Weights of a small sound classifier.
Model: 9.19M parameters, arch transformer, norm layernorm, num experts 16, layers 12.
Training: adamw at rate 0.0015, 2800 steps.
Rows from expert 6 of block 5, named by matrix and row number. Rows with one number belong to one neuron. Each number is 128 + 32 x the weight over its row's rms, rounded and kept within 0 to 255. All counts start at 0. Numbers have three digits each. After the name is the row's rms in percent of the matrix's.
# gate: expert gate (model.blocks.5.mlp.gate, 16x96x192), inputs 0-95
# up: expert up (model.blocks.5.mlp.up, 16x96x192), inputs 0-95
# down: expert down (model.blocks.5.mlp.down, 16x192x96, transposed), outputs 0-95
gate.4 095:162123060109161075166144082200157045177140146142132085123127125155092132148124115051189117135132173108123117121106146169128128162062135094133193102152118184074127158096166136157128183129097118129134116127113106129185175136100163087168153139152135161159140171100102148138076122111103112107
gate.5 083:083130160140105127146116122142153135135100111068085157125132189140107153130150132142073075053164133187187103133161152145128107151137229116157088090138156090124114118124114095120140157102065072138078098165090097177166104087133014127122160181158083132091160175120178138111072078173187088103
gate.6 065:181085152154126121066114087127137118139045105140157097114156120119163098120100137136112138196197152152134068132115154108106130237137151163107108144079105148156116138135137120176124107127130163131106090051158141145120148051132134108134163150145157098099135160083127087098144112230147116147
gate.7 066:080115136189193076126119152120177164110127162132109141176110150179117175174180126143165111066107174158208098155158123097179136142159163137133018099135127142086161106090097148137144139117051132157139116079075145140138142119133126107112123114100140148142161090141157139102137099112094092137
gate.8 078:144109183190153064178124130129174095196181099164119135134172118133134146173159096137094138191127101148102128150107147151185076118093139179039088136099141085092152151123083093083130155118111093123094185094105124105171126105094144110152107151162158130112150129152090164101157144113161132070
gate.9 073:183137169136143057107111134153082132099085132139138106125165060168125114168106110141153129123114136140164119098106160138081108069077078173110141185135146086032089140119136101193092186191111130189156113160166145094136066131173112119077120173098097105166136092132105105165140195109105156098
gate.10 106:160130147133112140162150118091066139160079090084076096136090121112095117141131120102080084090074145088087105106116122152107075137161173136118145112100075235087162137140108091135159131141152057123159098229175145131144131147137091129086152114124120140152135104188150112141091123149107136119
gate.11 074:106159124103114107135175097126084110113164098108165131075107171127121136141119134187161110180127096107112146060102126156166143163164117169125199105132115202072139098130141096136104158164136070107163078076122166126112084089108133131075108164131208168094147125130162089095086059124133143162
gate.12 070:157125180148114160096139151103047104208106102121125093101126161075149147168103124135153139111086078139126090094153092135103158134059169135158140118120104115118116151133105090102137082186142019154137119136101124124148140091144094111137122087157110164074139121157122165042140177150083090132
gate.13 122:115110175115106154097139104104143153114104057097148148091124186126144130150147163170117136095132076110139107130188128173135101156112124177147109151101132069155112115196140174182119115162133114119097092104111076163148151127101173163122105060125119147113152129120086123115137117062103197092
gate.14 112:142140122146161125098053176117101156108108113042088072177169092162113151105069135094093108146144168065118180094108155108104065161132044128129128179152164120103155201118100077091152143161147070117187112136204142078080107133156136152155123133139094193138089102156115169140114089151169128113
gate.15 120:103120097122116076126131133146161070052155183071076107131102083111118132096101135091101136118090154119163085121060167129078086111059112108133103145182151144115130130160153125154172093077137151172141150110154115118097094102163160088120108134105107056115167169127023154130127116123174122176
gate.16 076:178142152132135145133144121113057107074156116083115097106151188121152145080148160167112168131120071125169139099170099150209096153082102089126124079111135095131135089134165143128093190133132105152168138073138103156119153095117114182094073081074120137095095167168165121056170091138170123121
gate.17 085:143159099135114113114137146102167119133171088159135095208104126156085175128133120141081147074154214167139113174099147146143069143140048127164160086163100125120109096138100092159130087075139158081111093116127145135146140075116158094115149136102158104160108118130156092133152116110149140129
gate.18 150:130146169111096097154113114120152072126203104172164158121108114125169104116112129178110090078179171102141088129115126203077141126191187151087089102060106112146126134135128158141114139125108198085127113147119133162151097137161117122077203129126155074132100128107144113136176146105081089141
gate.19 074:117164118095144109160098194071088137083135154088124116150127128143109114117131144150199123158106205147133105115142117096143139133146091196199138147129059105127152182091139125179117078140114115169129084159091130189104094161163108172122108099066089074121134067118140111129116172138143118104
gate.20 058:162126114145129138140122119109095148112151139135115204131126106136124155146145156117108128157126128146086142159077122154099162074133198156104145076122087161183113130130088157094181181157047094087151151117104104146137105203190065100099149113166131119173132119121126084099142138131126142128
gate.21 111:124121082076121148157112103105117144096099066187112102134103125140095126129084123131115114103125191091125129108110104165128056181147123141169172117128126145167142159151161121171204119065111181108171082183157087126147066154106081131102097165125093154213102095146127109163021059151166167090
gate.22 090:163129100101162088119152127118120137081135107106184107118105112149160148143130124141098147106123063147183094171121164124130088111162097103137121153203116099100159090078185115148144109184170127188156095105163156091130090143156205162122103143158128107109089091140134132135145136105077055104
gate.23 102:123121136158175106132141099166155169168133150085190125125172206114146151163172158157073134170109092176083133134143161124116147138158120130113153086120146117135119132138105075118111153202125088198093126154090123128082077070106097100106143102130153029073101176126099166058127136120080107080
gate.24 094:126165129116129120109082183110157207106151131108138109111135126211103156092083123090148109078145099088117193112111122113174092108101099141142178154149082099133129123118148094134156159147105125151134109158157122070112128199151155106103116155179075109140064140110115172130096150165129082147
gate.25 106:108128135173124163154086100106127052240121147108134128158104128116087141128134111146134096130102149203085141125182107164111141155087167111131162107127138146115123158123086127171089148089116116136106143152120173178176137043099087192100207115128144131097091196079202058058122125175126115117
gate.26 070:166082177088089146119159130093127139134070169164082126157152135118103137107084185077199141132106153151110150157150126154122133126125075158100087176160120091118142120164086149111117209159180144093159098175138102148133144174148083068097125082144140214129087047191121125179095149134160139177
gate.27 121:125171188108116131165147113087133102140114126125129170153113144071134075152183114155130087130045125141118073144156105140162117178140205160148087090122182090154121128092103156183123167151088097148098086144133130140144154075079112189147127110114146119150095145115170130089143104111117162093
gate.28 167:118157090101093101081107150111169151088125150160087088112090057123105139099061147087150154123140161110102122140111116095107093131084079098131147176162082121087125181163103101178157103084187151161183194124151146096096104097145111107160108138080145135140160107147124092192157128146101123143
gate.29 083:158129092046134163151143109158081180103088135143050114094047139135120120132125086133095134130161106132176138120058096211149104127154144144093145171139089144140114136147171154151175142115130142037161141139172134088131124217161154131098106124160159093148137116120114152100100123130128102133
gate.30 074:158089152139118114130196121086131119083087116162111040177118201164114141087167094177152156104104143141141176113093202136148082154142086155082124097097186126115098194079153072220094123117184109154147131055094086133136172125138164068141167164130123042132107158121096135091142090099147105107
gate.31 122:063162164086105114150140179066063071128139133163160142154162130214078169083163121084099079177082134128126154149131108134170101077144165197106115153126113127073101105088158102146164158126083084099135122144112174111121141158106153125089143179105071104143053107170165160152094111180154143128
gate.32 105:166091118157134136078067141194091100104125123133114153101147096142133138156130130029133149125144127119112103124117162142062113131056141129122111176151120147070179123144102172122163110116142099173142151089138168110101129112133082074139166136127108162098170094126125101167163173146082122159
gate.33 079:141102123115144070136119085151160105133128190151101157113086059183117096152165133141154093132121132092139090113150139126081134108148106131090102143076151175159141120101159143123073118108137196167130150117126113129071110166145149039152172158097031120116168133094041178170138119155131196137
gate.34 165:092133113160139134136090112117061092129153146162124185184112086168138101105189184083156159141205161104159137146098085125104144132099096057119043121045155077155200108142100152148123142102136203068155137147138101159108124192172077119066114109163129136139151105112121123094149169100146096168
gate.35 125:134156124127125075180162120188112103141121129095130114133093153053110105157185088092171165080095162155121149095139134119127138069079120160109163146145134218080142112106132136132114113144113158157095186081142108078199076114114147085122150110121148088145133159180098093169100170124116110197
gate.36 159:072170147116099130169148112105121076144163130142159123190128144154097089065171095094082075116135143091149108145152078150145145137189162150167106084122151134144126110082123094132150119115063104111118122184132203126137136143133126160060124160114094103177063077097169103120115135154163123133
gate.37 127:095115142095117084177197130129118064096163130098181129168152082162137109104134095097091123139102165114150172089121135146137113093140118149091155150135121206117138111136159077114177101131062095108110131142162180083146105149125152060157210208144085109161098095166142139174082172110166112149
gate.38 080:179104098173121129114128150113155138121073100115135097092181126062150129120084129096162131161113147157137105131174153081162092135089118111101166165182120137108076136103061126167153092155130109173102150134140161147088120100121106155167109099075113079052097151198135135125180156147055097212
gate.39 091:146149123125115128147105130088092111124109140086112111158078097102099100151128118092151132085086186127063111126144102157122109174126152078131118134089144255113105151136094086162149121203115142140143096178147095074137160136120056116145152150109138167158144148178120103127080105123152076085
gate.40 132:122171117112073118142157100115070063165184159157149115154110071156139119086110111109092176106156142083158146121128142145108166113136099161131125096116089152135131081140130112107130127101105111059162151132146202138120098138159108073095178150130092162160085078133174138139066166147148067165
gate.41 143:070152140147065153129062155132088089145093095089107137173135176129105140121168108113084110079133122147105125157167111138113131135082189161192138132175136077141189155193115130116150116076120101096116078151091132181111189144093081193073114147119056151136077111142182108098097132206150119103
gate.42 096:115109140150121107151059122141108172122204098110153121101157150147121134114138107112103135132128123081083151115115155129169106166166133164206084149140124085144155168164121127056134123140176102100086084199150099128119133175158150097135110128125090174150111101157083162107134132099133127099
gate.43 117:179097150166159165111076172152138147105083129111084137118150072090163231138081096114152145122128104142103090113153151178082128175062109130147121122125115149115155126137079177081131108158191088198114140114137113111113115121139112132111136104106169154092128122146112159066202126165135119137
gate.44 107:158113167107116139143115135178156170086178095128163090146120105121132172152104111148118118086140118104102134131133102182111050152141092179143069063081129076190101140116124164109139164124197145135142156137103101148129138123129146158129103134115151137125199141130086123190169116073091101092
gate.45 081:178088107146097126136151125190143081180110134102138154137139128143083072091129142119198153137106171163104157077138085117104096113068097097190146155122142172167167158103068120073102119077124192140104163086040140114180131094113131078164149131134098124162106168158108090131121207129160103152
gate.46 091:162171097131204144153124113207196154153147115133126144108146123115210150132162095122151088105124162164165128099169148122097101161083057096109128127129164112141158091073069167114140144054116138134143139138157079099146158143121086149148161153115176168103169149085111128179174137065106122128
gate.47 070:117111137088129099185125134153111118142176136096073135117204131132077139135104149142170104130119087106162103162196130124150115136089134124121150133086094157105060144057134148111109204191144110156083115128176109088153161115110134085157108117148156116121082108145135143099197107065170096100
gate.48 070:142083116163088144051151140135153163172107125138082145140124117125115108078166153087145145127148101115145188123120141129124193152106131165127132147125113141167072141156106085039060131141128112173116085057117112121155112145146205116117152121191119099115154165117093098050090166154106104166
up.4 093:128071124126139152102135183103036175063135113139138129142156110129126116124079154164137175088197115135147149145139122081095108123151071157123070158178176118172185071111119072041145084138168149106138131094134113134126118146162063119115090098116154115149104082134098146141131129134133093154
up.5 089:078135116116111142119064164082118129169084091079114157121133123129084116112172134135110130047041111131075083116184150133109109125118224123196204084108105102153166127116116119202147135110147132176148085200142138180130134173113100191088113155162061138137083120135155102104102141163143078125
up.6 063:095151200102120107131135080095098147094137115086092172124135166175091090069115138095083133193168149167128139115117119158136120127101098152142084112100212181132113132152142144105151136148113135110110124170152089113136087129103144098073141103138127143025187145160117164131062122154107095146
up.7 062:138151137175119096135127097160124156175099097163179196164144089135145183156073143164109107082144122140120131102063144154122127104061149157143096116110159134129118143146119133116150118161135082085118151118100112151151092086098106131079141109183158152121140131141166105134213068114034059116
up.8 080:159126148108122154125146091181127118114125209123115106100073117066106096157063107096168104129131120077070110087118140140142100095197170102109135173141079142161122142121112190104083139193168152097154179163072108136116200140136112145056150134158141191117157150133116102028182191165097173154
up.9 065:130168153166073146084131108120101129161155109116135149138168135094111161132146126091130133129192150068181070073156137172134104162140155170139094139105140180163136146187120085077162149081160152091127127169156105099151154193126161060129111163124117076165129103140069114116081170077129108125
up.10 115:104096094120165138124114092182183113149156115152146177120171160140184114116133162161117171165137092133174159156147145119114179157120100172097097140168106023167150156085119128101062135074111178113090160074057099158159120133114133170090104095117163107093133171099158185132159158114130130118
up.11 075:151117156115123107146110155162187098162076168128143117140085134171092115131155132127143127139075155117106107125112177113123137052146118172146091140119159053118110107077108131134071074090135154167146162172189088149143117138077143102188138143137147150132138164101080160182117147134139085173
up.12 068:061179164155108121102124128129137157147081173093128174114130143082101181141110077141131111179153188127088111137118171165137102080047092094113145130133113182103135093174136139131138125116147173155112149113095098101101141142152151155149103063093153113141185133131131165123201125123094087121
up.13 117:171103069154142126128099112135144156136080226126093079168126082141107142103102111080142160182079195158166144105082149088132165159127120066128150138127164162125120103076107098081098123126104154131102144055163144095090108112156090129169143163109144121160120118106136167154097126149201067153
up.14 117:138155115074077133179154108227114074132143143108154143144040108070121078124122127137149158122137123174106120136099100185115124086124155136139180077132107137133088102116118179181115114115097242116139121180119089146152147126151110115092191086106177088134147144111157095143142151082079122148
up.15 115:147194096016126136155158128149194135085096143073077128109097100084112110088066055127162090104074175145195124142082124165121114102119129143123164144156147110157111146147167152187154116111144121131102162093141118139143111096099190153174089135142109129161113139093150143191159171073123104134
up.16 071:130176095119108131105089150106143095160109229108136059117136096142085161090090139103129065114081169132097161124110090097108121140122102095114129101123123116132110147110116061146119118061088126102066173095079186135110104125167155146093163138098134147120133138088139123138125179135156135146
up.17 085:124148113051097083160128124204160107095160161105110147108194159138128129142142119115131087165133125110165134105094126122116139123131108086100152164126222120129111116106189156156166134141129143166116177065149147107172171121096184144171115147180153113123134142076066088104098102123080160097
up.18 155:152127114097147152162100146108111143107102043147115163081090126145159095162163118193118111111152184111130065138111127194077083092144165073163048123129139060144130154175149184175131074120169136123132103151148072162139144153127135199127080076090126078148132130140134133133155116090143124100
up.19 073:101123117073107121086098144217150108153104137122080128144103148098141108130158130140081111094127092124125089218142105109106104172095106127087129113144120100156135079111099168115169112168128111094079113125072052165178136044070108168111151149105212126165156138132102127130211106109167090136
up.20 064:084114118111129063086111130137107101096151070128081135131124106119092127184119077153116180107119111110157143135160130089123100120069087098171176160139050139095148096229115174066118090096117165159145159164127101089127078170149157122169113123097127042140091117131154147099099129104091106126
up.21 115:119102123136106142099137158113054116166124140165085154100083116119130102152167138188163169141121101114096165137110089078133167127134125150126129141093197140176157175121096181186085112138093153096111098046095121184101151077165093117167112077097165127144146164123087100057174068121163135091
up.22 100:060120179158109172101124148140117123149129126189066140157072124077103125110118138112154134162149175110070162100118171082106125079087122115123158086125132168144154143207064140102082133108117111082116178169052112143134176081101087110135157099103082148134145190134123059116151136127167178112
up.23 106:146140159131137180181139101064120156142086137123074079152120158115122135151143087080148148118133150104095154119115131152205140121202135154146094135088166151156103118096094147092091143165157065115110108182132115135158154163146138150102111125181127144094127098119145093157110105163174129136
up.24 093:137170128123190120164111073182151115084116105043107088138104129184104149131112083072047121094147136117065134072175081120087094146182152124134067105147137140123132132130109044107132156109141129135109102182167118131137091167153054140106167079134173162131128112162092167143083168162159119143
up.25 099:134153085091112124088069134203144182107094086107060178100124113143098115134105154127142157112110185134073135119158117145101132107077101124203111152134107071090118191153091129193194118107190144158136146116142132102117148116096130135196140122076150123169143115117105141162179116112118116156
up.26 076:136074117122181122112152087077126085149152102163137136103126093133106088154100192110171159138172104114110230113138104157146121073106107134117078165101137082122099107078110136115124067105119183071108108153105101171095174144157129154101160101145080097193199116149160129093195156040078111134
up.27 120:089061100160179157093101143093134144161122127161099131094132149157130167183060178131200154151151135143166160080092111132107131132041069120134139186116143150164153142171092122101133109116125131117130147040078113107076130116176144102171131058121117094107184090117096146114147133110151148187
up.28 149:139128171161122156172131053152070118170125098100157117120119191151140136126156144168096100163101097121122172112111146185175181117184179192140156101094159147140114106116149136146077115158090101106099100160085129150144177161119140163076126142160081112145101150124096095076086131139166111105
up.29 081:109124138122157161077107087143190086137144150171168109085160136070156151113126190141097126159104097132125085113106202079075164140118100105086082101148136115151142147170097104167066143168139171100137164120114158196111103068104115084138153075141177080083121167105137122107197092117081205110
up.30 069:210103149135196162185090114123099111112094067149086107109053134136091135156051137054139142140116118150115122108147137062094161107103174102158124142150053074053159117151085147121142106120089123128118142164139169115150109138152099147200096078099140169089145131205124102140133223109191144178
up.31 130:156121064169177110131113131129109153180152089147163162120226100080165090121136165171166166123163129110113129105127132083113150097131104085104127119121098168146136162134112126142148043123131186121142152082132122125147056122150148154176128088141125085101156138117137171127127118080168034141
up.32 108:137146080182129123132076132140221095162068122079147114127177178096150146109154061106169131127089161227122141135107099086134142130144182054119124107111158146114115114095124129160132111130111136126083090106149152102154128107091121175185109140143115114116102176089138160141087150122107070170
up.33 083:105089116146152155137126104119142098141157157087135125141177129135207090167199125095132067154073106107119132145090082133095140136154194191133147072111134085121172099055163126123098127138125077104108138162161193138131153108117109151111147175058128140092116136139127101084056129171150133148
up.34 172:125103153119127120156154154118195171132106072092164079094181179095131167162100094175105089116077100160105116114188170135194108097177146207157157136184111151116085153120137101102143118164147061161097109131123145095123129067108206175173135131112101120087125140130138152173130080147130196091
up.35 114:066099126129127116166165167121064077095170123170154161129120148155102062113118093111116137126117156130129142129098088083140151125116057101128149119107148183137138115095102110139193124110082147116133148078187172124201081148157161081158154147161135128173139132128096139135061115118143153179
up.36 150:116138166092111157123145119082157108075130109105102114130082111138105130134167168172106094142161121095158130149111138224170074108201147139146079135127125117119134119141167118160089107158133140126149065158086124163104178154149149144089098130096133146151092090150102133098110104123131140097
up.37 135:130126108102139149128144097122121123055130053125143133123162157176150137132135128150117083140100104117126125155131162186196132104154158139136078157153175050150148125121147154113146079140133115119144094141152108144123182154151153220116083132164066107103090059076113159079099068124141109100
up.38 083:150132120181100155067133180099124186141046122118087085086122156143139160153132084135142100100135170116113136124109112118107131106077104127179181123171139121123145133162139114134200161132160137125163137167079143119151115085131082131182145138087197155127169119183135168132154137170107126126
up.39 105:147130124145140098129146077045056114156103110150131128136058095109099112165118094119123136110121156096079153111106141140124084153150131106140175090045076248084124166139111108165159127130120096101157120189159119137187164118147066122131134141118141149173098098145127065126091071155152131113
up.40 132:127111113118172128147150123154078129083146088175159172131177132150168073160127153188090143102190130106140132147137134203130112074205131134117094092163137052151163152149169165113145052117117126118153106137130130166156125120159147164089125102112160150093143106147138139076092070119117144063
up.41 145:069114162113084151166114147172125112155081102108110184118162176130117120125185141111097128059156135122145078141117095161103134143131195151182113096132165091141165115127123130125131121114088086115061084170104108157136142143097093158114114144128078150115074113126144125099097112151194127082
up.42 091:155136140031160076114150100154131086186081134085154118132128199185139137147169144091126095138097111124139096143137154149125108081122207140087109084076133162099139118164124156199118162079110189124128156151098106124126100093085097124141181092130152105159129144105113150114060126141120171077
up.43 124:149168086199141116177142113159182107159094093129182108109134139103114118123152058110138135156077195211097154131160133093123114112121123096152145118174143143081094103148091087162191105104100132126101137165143144092187114079116121066189152102117157134125098173098138097190089160125089117191
up.44 108:125092138158138139152107141153107150145072090147132180093117089121172116146153132173145150103124095163084089175118108116098156145130101114105096131164074060166128166141138183155191098138151131092167084159107115145081132137122145178164121073143180155113171147131088120105168153112100102149
up.45 085:091132141113131088161140146154110121104156092177201088191089158128159091136091119092099072142137163141160159149064123159112135136145123099098114088126115149090139090144177061095143099122116095121118154133136141162136120185065174138121075138154081047140106138111142137179084131135134170121
up.46 097:129056117155141163155113128170088174081100116112125154140191148121150203145081153107155158116142129122085103114179151115088112089114075113140152192150101135082152172125123134091100103159167094209122149115133109107088097141155095152129099060151103135144135115145081105102137132137114082144
up.47 075:157085159106088110101141094116135131051180122126096117139107168085140143122138113127182129161100070103051101153153181135118117115200101171071128112121115188136127115111145086107090193102124133135134171143088126120118133086137142126112121127140113120194178166095110122135129111133146161191
up.48 074:134115123157138073101150139152170152079152048145100096083009153158101128127163092121103156124174134165127120159097092148109103120128066105149105097091183086136161073138149154068151131115129116104100138225179147088116149121108095114152099087124136140143165094157137143097202110104087096128
down.4 101:122091079168167096110137141095121158151111115134085135151068146148167192155153108155180207101151092191141143128168147133113169158197104094159187096177089123104094151161109074177151159200164115086109104092117103141137095125209139098092110065185167103116127118156141181126126140172180143111
down.5 085:109128172144136185151138165115119090145101079150182114171150143129122169155173089118126144108120113150124183138158102111104132184165176137135103177088128169154103106075104073136113117170155067098053127072166106143125103151120131209089143111115140121089104134087154108074177148137118154106
down.6 078:114181133178119131170136120150149190086149131094187186070142113205139092133092120122137077190066084142140117082110088106063171178161107125133201156104167128095141132065112146145111127117082140136111145212089151090125089149127168129100118104100148124073119062114153183106129105154105163083
down.7 068:065135135074114115125059106088107109119165116135117158145105093080206127134161091131065116132132123101128135099101151127135116077112106148119105107104117142105152143129100135116102153137086139134156174133093151100127179129076120182103116172173180181143162124081110117095095114157140108120
down.8 091:121167082117128102129159147139154138144132164092057125132138158087092194111101144114125182145135146127130080099093123168128112112117144156127246209078092137091105182104126148124108072146150132166104123188151065107128122172178194166091091128138135132138125116152109104167128070132144083117
down.9 076:159118070091114163157083113123144128154084144150127167152060111196166150137120170122097128103118170142093087169107149152140090130136137097050132133120093098129179106152127128150132161009110136088114142162122131123160133114151187137070114134136085211096156162085166158085137133162188120151
down.10 113:125089134163118154121100132125116131079088085137131135127184167159101161114093174191141139119089135157168093128138147165169214178076147062131122148129139064137075096102179183096136099089126123136077114162123122065082089093175154141155122130133102025102087080062147151117174163109125122061
down.11 081:109209140134075031080081122149091105091089152108121159161151126124138139117127144155126101100117145121142145148147136194160181122115078140093135124112124159088152136136129159136123145087132150170088101148088113128144105137114180200156141132163090097098120175162138086103176140157133108091
down.12 078:098125140137156104147135103081140161115123120124070142099154136111151115112173202175148084085130119141143104151157179171135124117132120168167132116097129144151080097136156152155192143115158240097176110158145079148116107156079177125136151127097143118157129130108185173135120119107101178099
down.13 116:106123077173106051113161117137078073123071188130162150114177074120126133126154125134081166185114173127162110176132160120125098137111083156153124094144105107063207113127136128085130136091101073138140098170168181177087120141126109112153150183108112109111121068036188068071125156180115155153
down.14 118:104105158107179115169183115102124104175103162117069123134095111079179100109123149115109105137139151157139110077147151107071159128151134146113063105084150116148110191129139087126116099094152094098172161155165134170099153141083054112114115098104151132122174128130190065131081108136198141100
down.15 117:148070108164060127173083064135178116083125127106101051136104166126098124120126131149102114155116110131080145167109102143202181173141167127159147107139115124176044162110140162082095131130135143137132117066164129115171138075179086138093112079131174110115139153116153133114143149110199132104
down.16 080:131081120153118025131143107167134103135124167081157140162103138161139096103129126203172126212149109125116118134121111149083134160163113191150088120209136153061135125181161139141157127138110070091096145139158171221174091184068099136141129135163198086104133113077184146124160110133094148138
down.17 084:079097129051135119141129134179179155137176167099185077101147113137147189101132120135122124158138146096117113130094111204091128143074075113056113095114192089129144116121168131070137080118073114122126112172147138076112077101153139147115178188131095141128166137136109128117138115085142217150
down.18 144:100132128132095165136090114115100137146172120172133126149132102111077152085152116121163099115122127143155132169128085105088146134117113093130144128178135146075139160157118150181196131130160207150141044082149125094168115120136165050098109103164105143132121155115132138132195117069148160151
down.19 074:087122070182146113139140146083145130102060079037157075107114154103124173118116084144120137119130155145126120093194171109089179130167172190160150098135079164140144169076130096164161103148120182146107106092178168181116135143152151140106120177045139112153113086157121101125104178152134110120
down.20 069:107144114140144113100154058111125137117118127188129138184168137152088048111118048046139161146112101176124092081139162134131082136108132175209130086129133098094168170143137100120109108112064153145087115154093124119134110131153093115095156155116101128101150158151101161121129149111094148134
down.21 119:128082105091095150116079122105067171158121029191143119122118122149118109124128117164107138096160161128113107085160177105089152097115122153135128116135057091125085177190057116096127147182182110106115111127134139112124134129082167112133123179122102181120124154128125136153145154145126113182
down.22 110:106106156102103151144147139092117128106134160183131175122110137108050057150125190143097153119149106091172050148112105163133149076170114106105156119101156095125126107095068060106159097097139101137125110196105135129142117095145121137117117127161068114076113129160178115125202142111213112190
down.23 101:140122112126116130178081092107164142115094165129119120149155118109035133106140133141124096119171092167112106156115099160110159128115171134135165053136135116085126137136098134148117219171075200143060071167159122153163143110169191119098109098100138104162075130116110163095169127180154155117
down.24 094:171135170182115076136153061137173067113134127091188138147121114093167153143132110102130104081130113100116082148107127197111077125157122154143120124213144179151147178126218142154128151187096109087213151121125112103142127117148099139095105102146140133146111130101089104087137093105133118118
down.25 098:149140153111193127156171146150143147156167113170188176138162094132146084153134190184133120146136178129116091152136173090062118084104075133093152135124168101111133132232133107118165163172116114125201169136175106170041144139074128102132112147129121133144106109096092092091129132064058136162
down.26 077:084135138171120095110173177133118097103118113115121159114112149191183116189073149145138191114123154162108118102106107116195147201163140105144110142126104063194143058108130114131143097142070106103115151124089178127178148098098085074109168157082120144106159130115139104126112132137177080158
down.27 109:121124111106148136127205043132141121133130137107117154099100140051151116125075102145121102125107112166115140114124173134119145101105126115107069072093120087176119084048141167066164148124058147096155154120164138152125117135112170166132150148126186080135108076130150140165119176133133138135
down.28 142:149166184139156086061197127109137104107191106160160123061115050139198099176149141180138160107115166103156142114139135090097097111149129121077107144121137133145157096207166145160124086106082128128145134071111159113097124165054136051181173124137124139127129135111122125170087126114062145144
down.29 091:147201130119078174136142165124133157128082094141146103117247118106089131114148148167126090136115149137154167145140098074139209100146117124108131122061096108134100148113084131120016105150114125139133132129100119118126097077130144139098159173106129127136177137121131128101225144095167103131
down.30 076:129129117130078144146173164131083104105108184108163183129122114091196148137144103133096160142161133169145102164139136156121082198135118065116099113103145136121162090116176110147067151091103093173069074145115081077178223147114115142124162111146131101110086114112079153119126104126123163175
down.31 119:156156106094143065143097159141139136116098163112088123145130156077055118140126122091137129179134135166079135168122091160180180113060106122117138128131173143084130135076098111116108172081100163134071076163151128104129177131172117135167130160046080131093114137128131201070208134217148144115
down.32 110:169145214155146131108171124116178099096137066147136113083084124141122109142104106168142116141080070076146201118117138108110156109120178159124115142124122160134089192175073125139138149125171122102220118123138119115163123105112110184146115127135148081166153161154125104191098111046098141171
down.33 082:141164085098127086139178147169114068127152087160097089128170126059131143158111204149135106137092119121138180141128192142103154107129150128158113131192163103130146081166111160085149152164150115112178129120137129143104139200177143129140101173094096091165132132147107182101120145128094114095
down.34 148:174078162122119101129186099103166083107142110089166100157152119125082114146077088154108100107099124104099142127118183118122145119123134164188083156168133106136094162114149120092161099113155097091218159133184100086156225073165098141163110125143170104108205155151105159133093083092140122125
down.35 112:157103105110117178102159130090145130099107121067093143123135107103108152124097095039128136133147097177112119126150117108089117140135116139117094116122187146132117159096123177135129147143134140195108149063163120111170157116093135126138136106157139167124141191112072118103137134147175129147
down.36 138:116136176102122147124118107114128116148171128194160155127129083124174115177161146223152111099117105108128134165101159143057065101142165150145172110174119116088102132153141139175156131164130105127176081134188110134118118117086162088137094071138109078156124201107183090153154098075065115138
down.37 121:162188152172131134118122134126101115132146154129102131107141100139153097137179107183096120136134141071131121166109122117149067146134139140113156124209133097089179117136145137122181167109150122093123080163117110120082026111089166139130093101108148093180049126113220146144122165098091112085
down.38 088:159111099105103166147168075127135137144112123183091180127147179141145133162159161189120098091135121083130183135166146134144145169126163119136169077123135092155082116135129086116096152166173164110148114100122116134126092075130195120115112110153146119221103095120101130159108114076073100176
down.39 106:118161109097161120137170130145109122185168095114074126075062099128130130160129100095157115131152115127070140101146093088113066076119133109169132113114138145090205136160107090133118151083120135167132123136157164133155165155095111116125130118144173201118155178148047061147070091200135139155
down.40 123:135144161151104142135130170121103100113072145150114170127101125131099145125209159170146128136129084153070176190091126207153116138139156147189121096117166132143163086183124115128146165096147109155129059169127142140088155108145154076145072092087117120148061108050216139110183108110156175126
down.41 133:107121140146135141156173144106135095140125125095138051142179195141094178101128102153161081118087095146118161160137150128195143177141191147142142123121092126206105138079122104120126090163136112106148130105112080141158108111128129137149101039140111092126107130105118176204143145110155127120
down.42 088:092142131145136132163153070095151134174083133095136129128125128099166071168064162079133159134178105178093144090156085114142176177143177121107189091087124140103130145110125102090143099124108090072141108154170086161129115137141144117097086095154104118096126189085120075063091114141203136160
down.43 116:143069179182178119130189071081161097137147063169166139123096144127198135139163091198113083095112110112085152117176144068101136095142142157107159109095099145128097154197115160160142154172114116067198136119064106140124083126170105118114122067107148080137124099139129110172032123089131083109
down.44 111:144131129137127205147111077145133129122133145165092097162164154076089206152186136127182112110161136176133105156111062108123045160134151093058096108092205145132096068149112173160113132103104182175089091129085090146194080139111153141055115112141124126179116148148093165130131125158165132169
down.45 084:135123102069105140132122120117139108078096110060107177156177136157076123093090128101160128154166067188101051148134140128141117149089150114138133096105140122127079152046166162183120110204141164177076168151130102146102156095102116109165195114125141087113171124086127153127157142173139087087
down.46 099:113087148166182160136129130068127118150104057128162092140163128168153149073157101150104146095178153077130128074121148157115112117122160110107142162104136145128086103157151082143077134192172142074139124085139160164117072167119121075065080113143156066195096098142093111144124141100125137146
down.47 078:140124168076113172094151149145119117118092165097079157086205159172126144126146172179159069127146118138094126176105159129167132188140095137096096169154036096130142118193113153166150110144130097109045115150136098095134150091114174143145114145099082146132097139129159172099093158160136129098
down.48 079:115164179119165111156140142146129090120127122143120149074140115120086126121143189125132166150165136172086144178107089087120143142115132113113117142084071084136110122157094153129085111159079158116119122095128147109073165146017127133182141139170114084143132093127126134155214138103088133153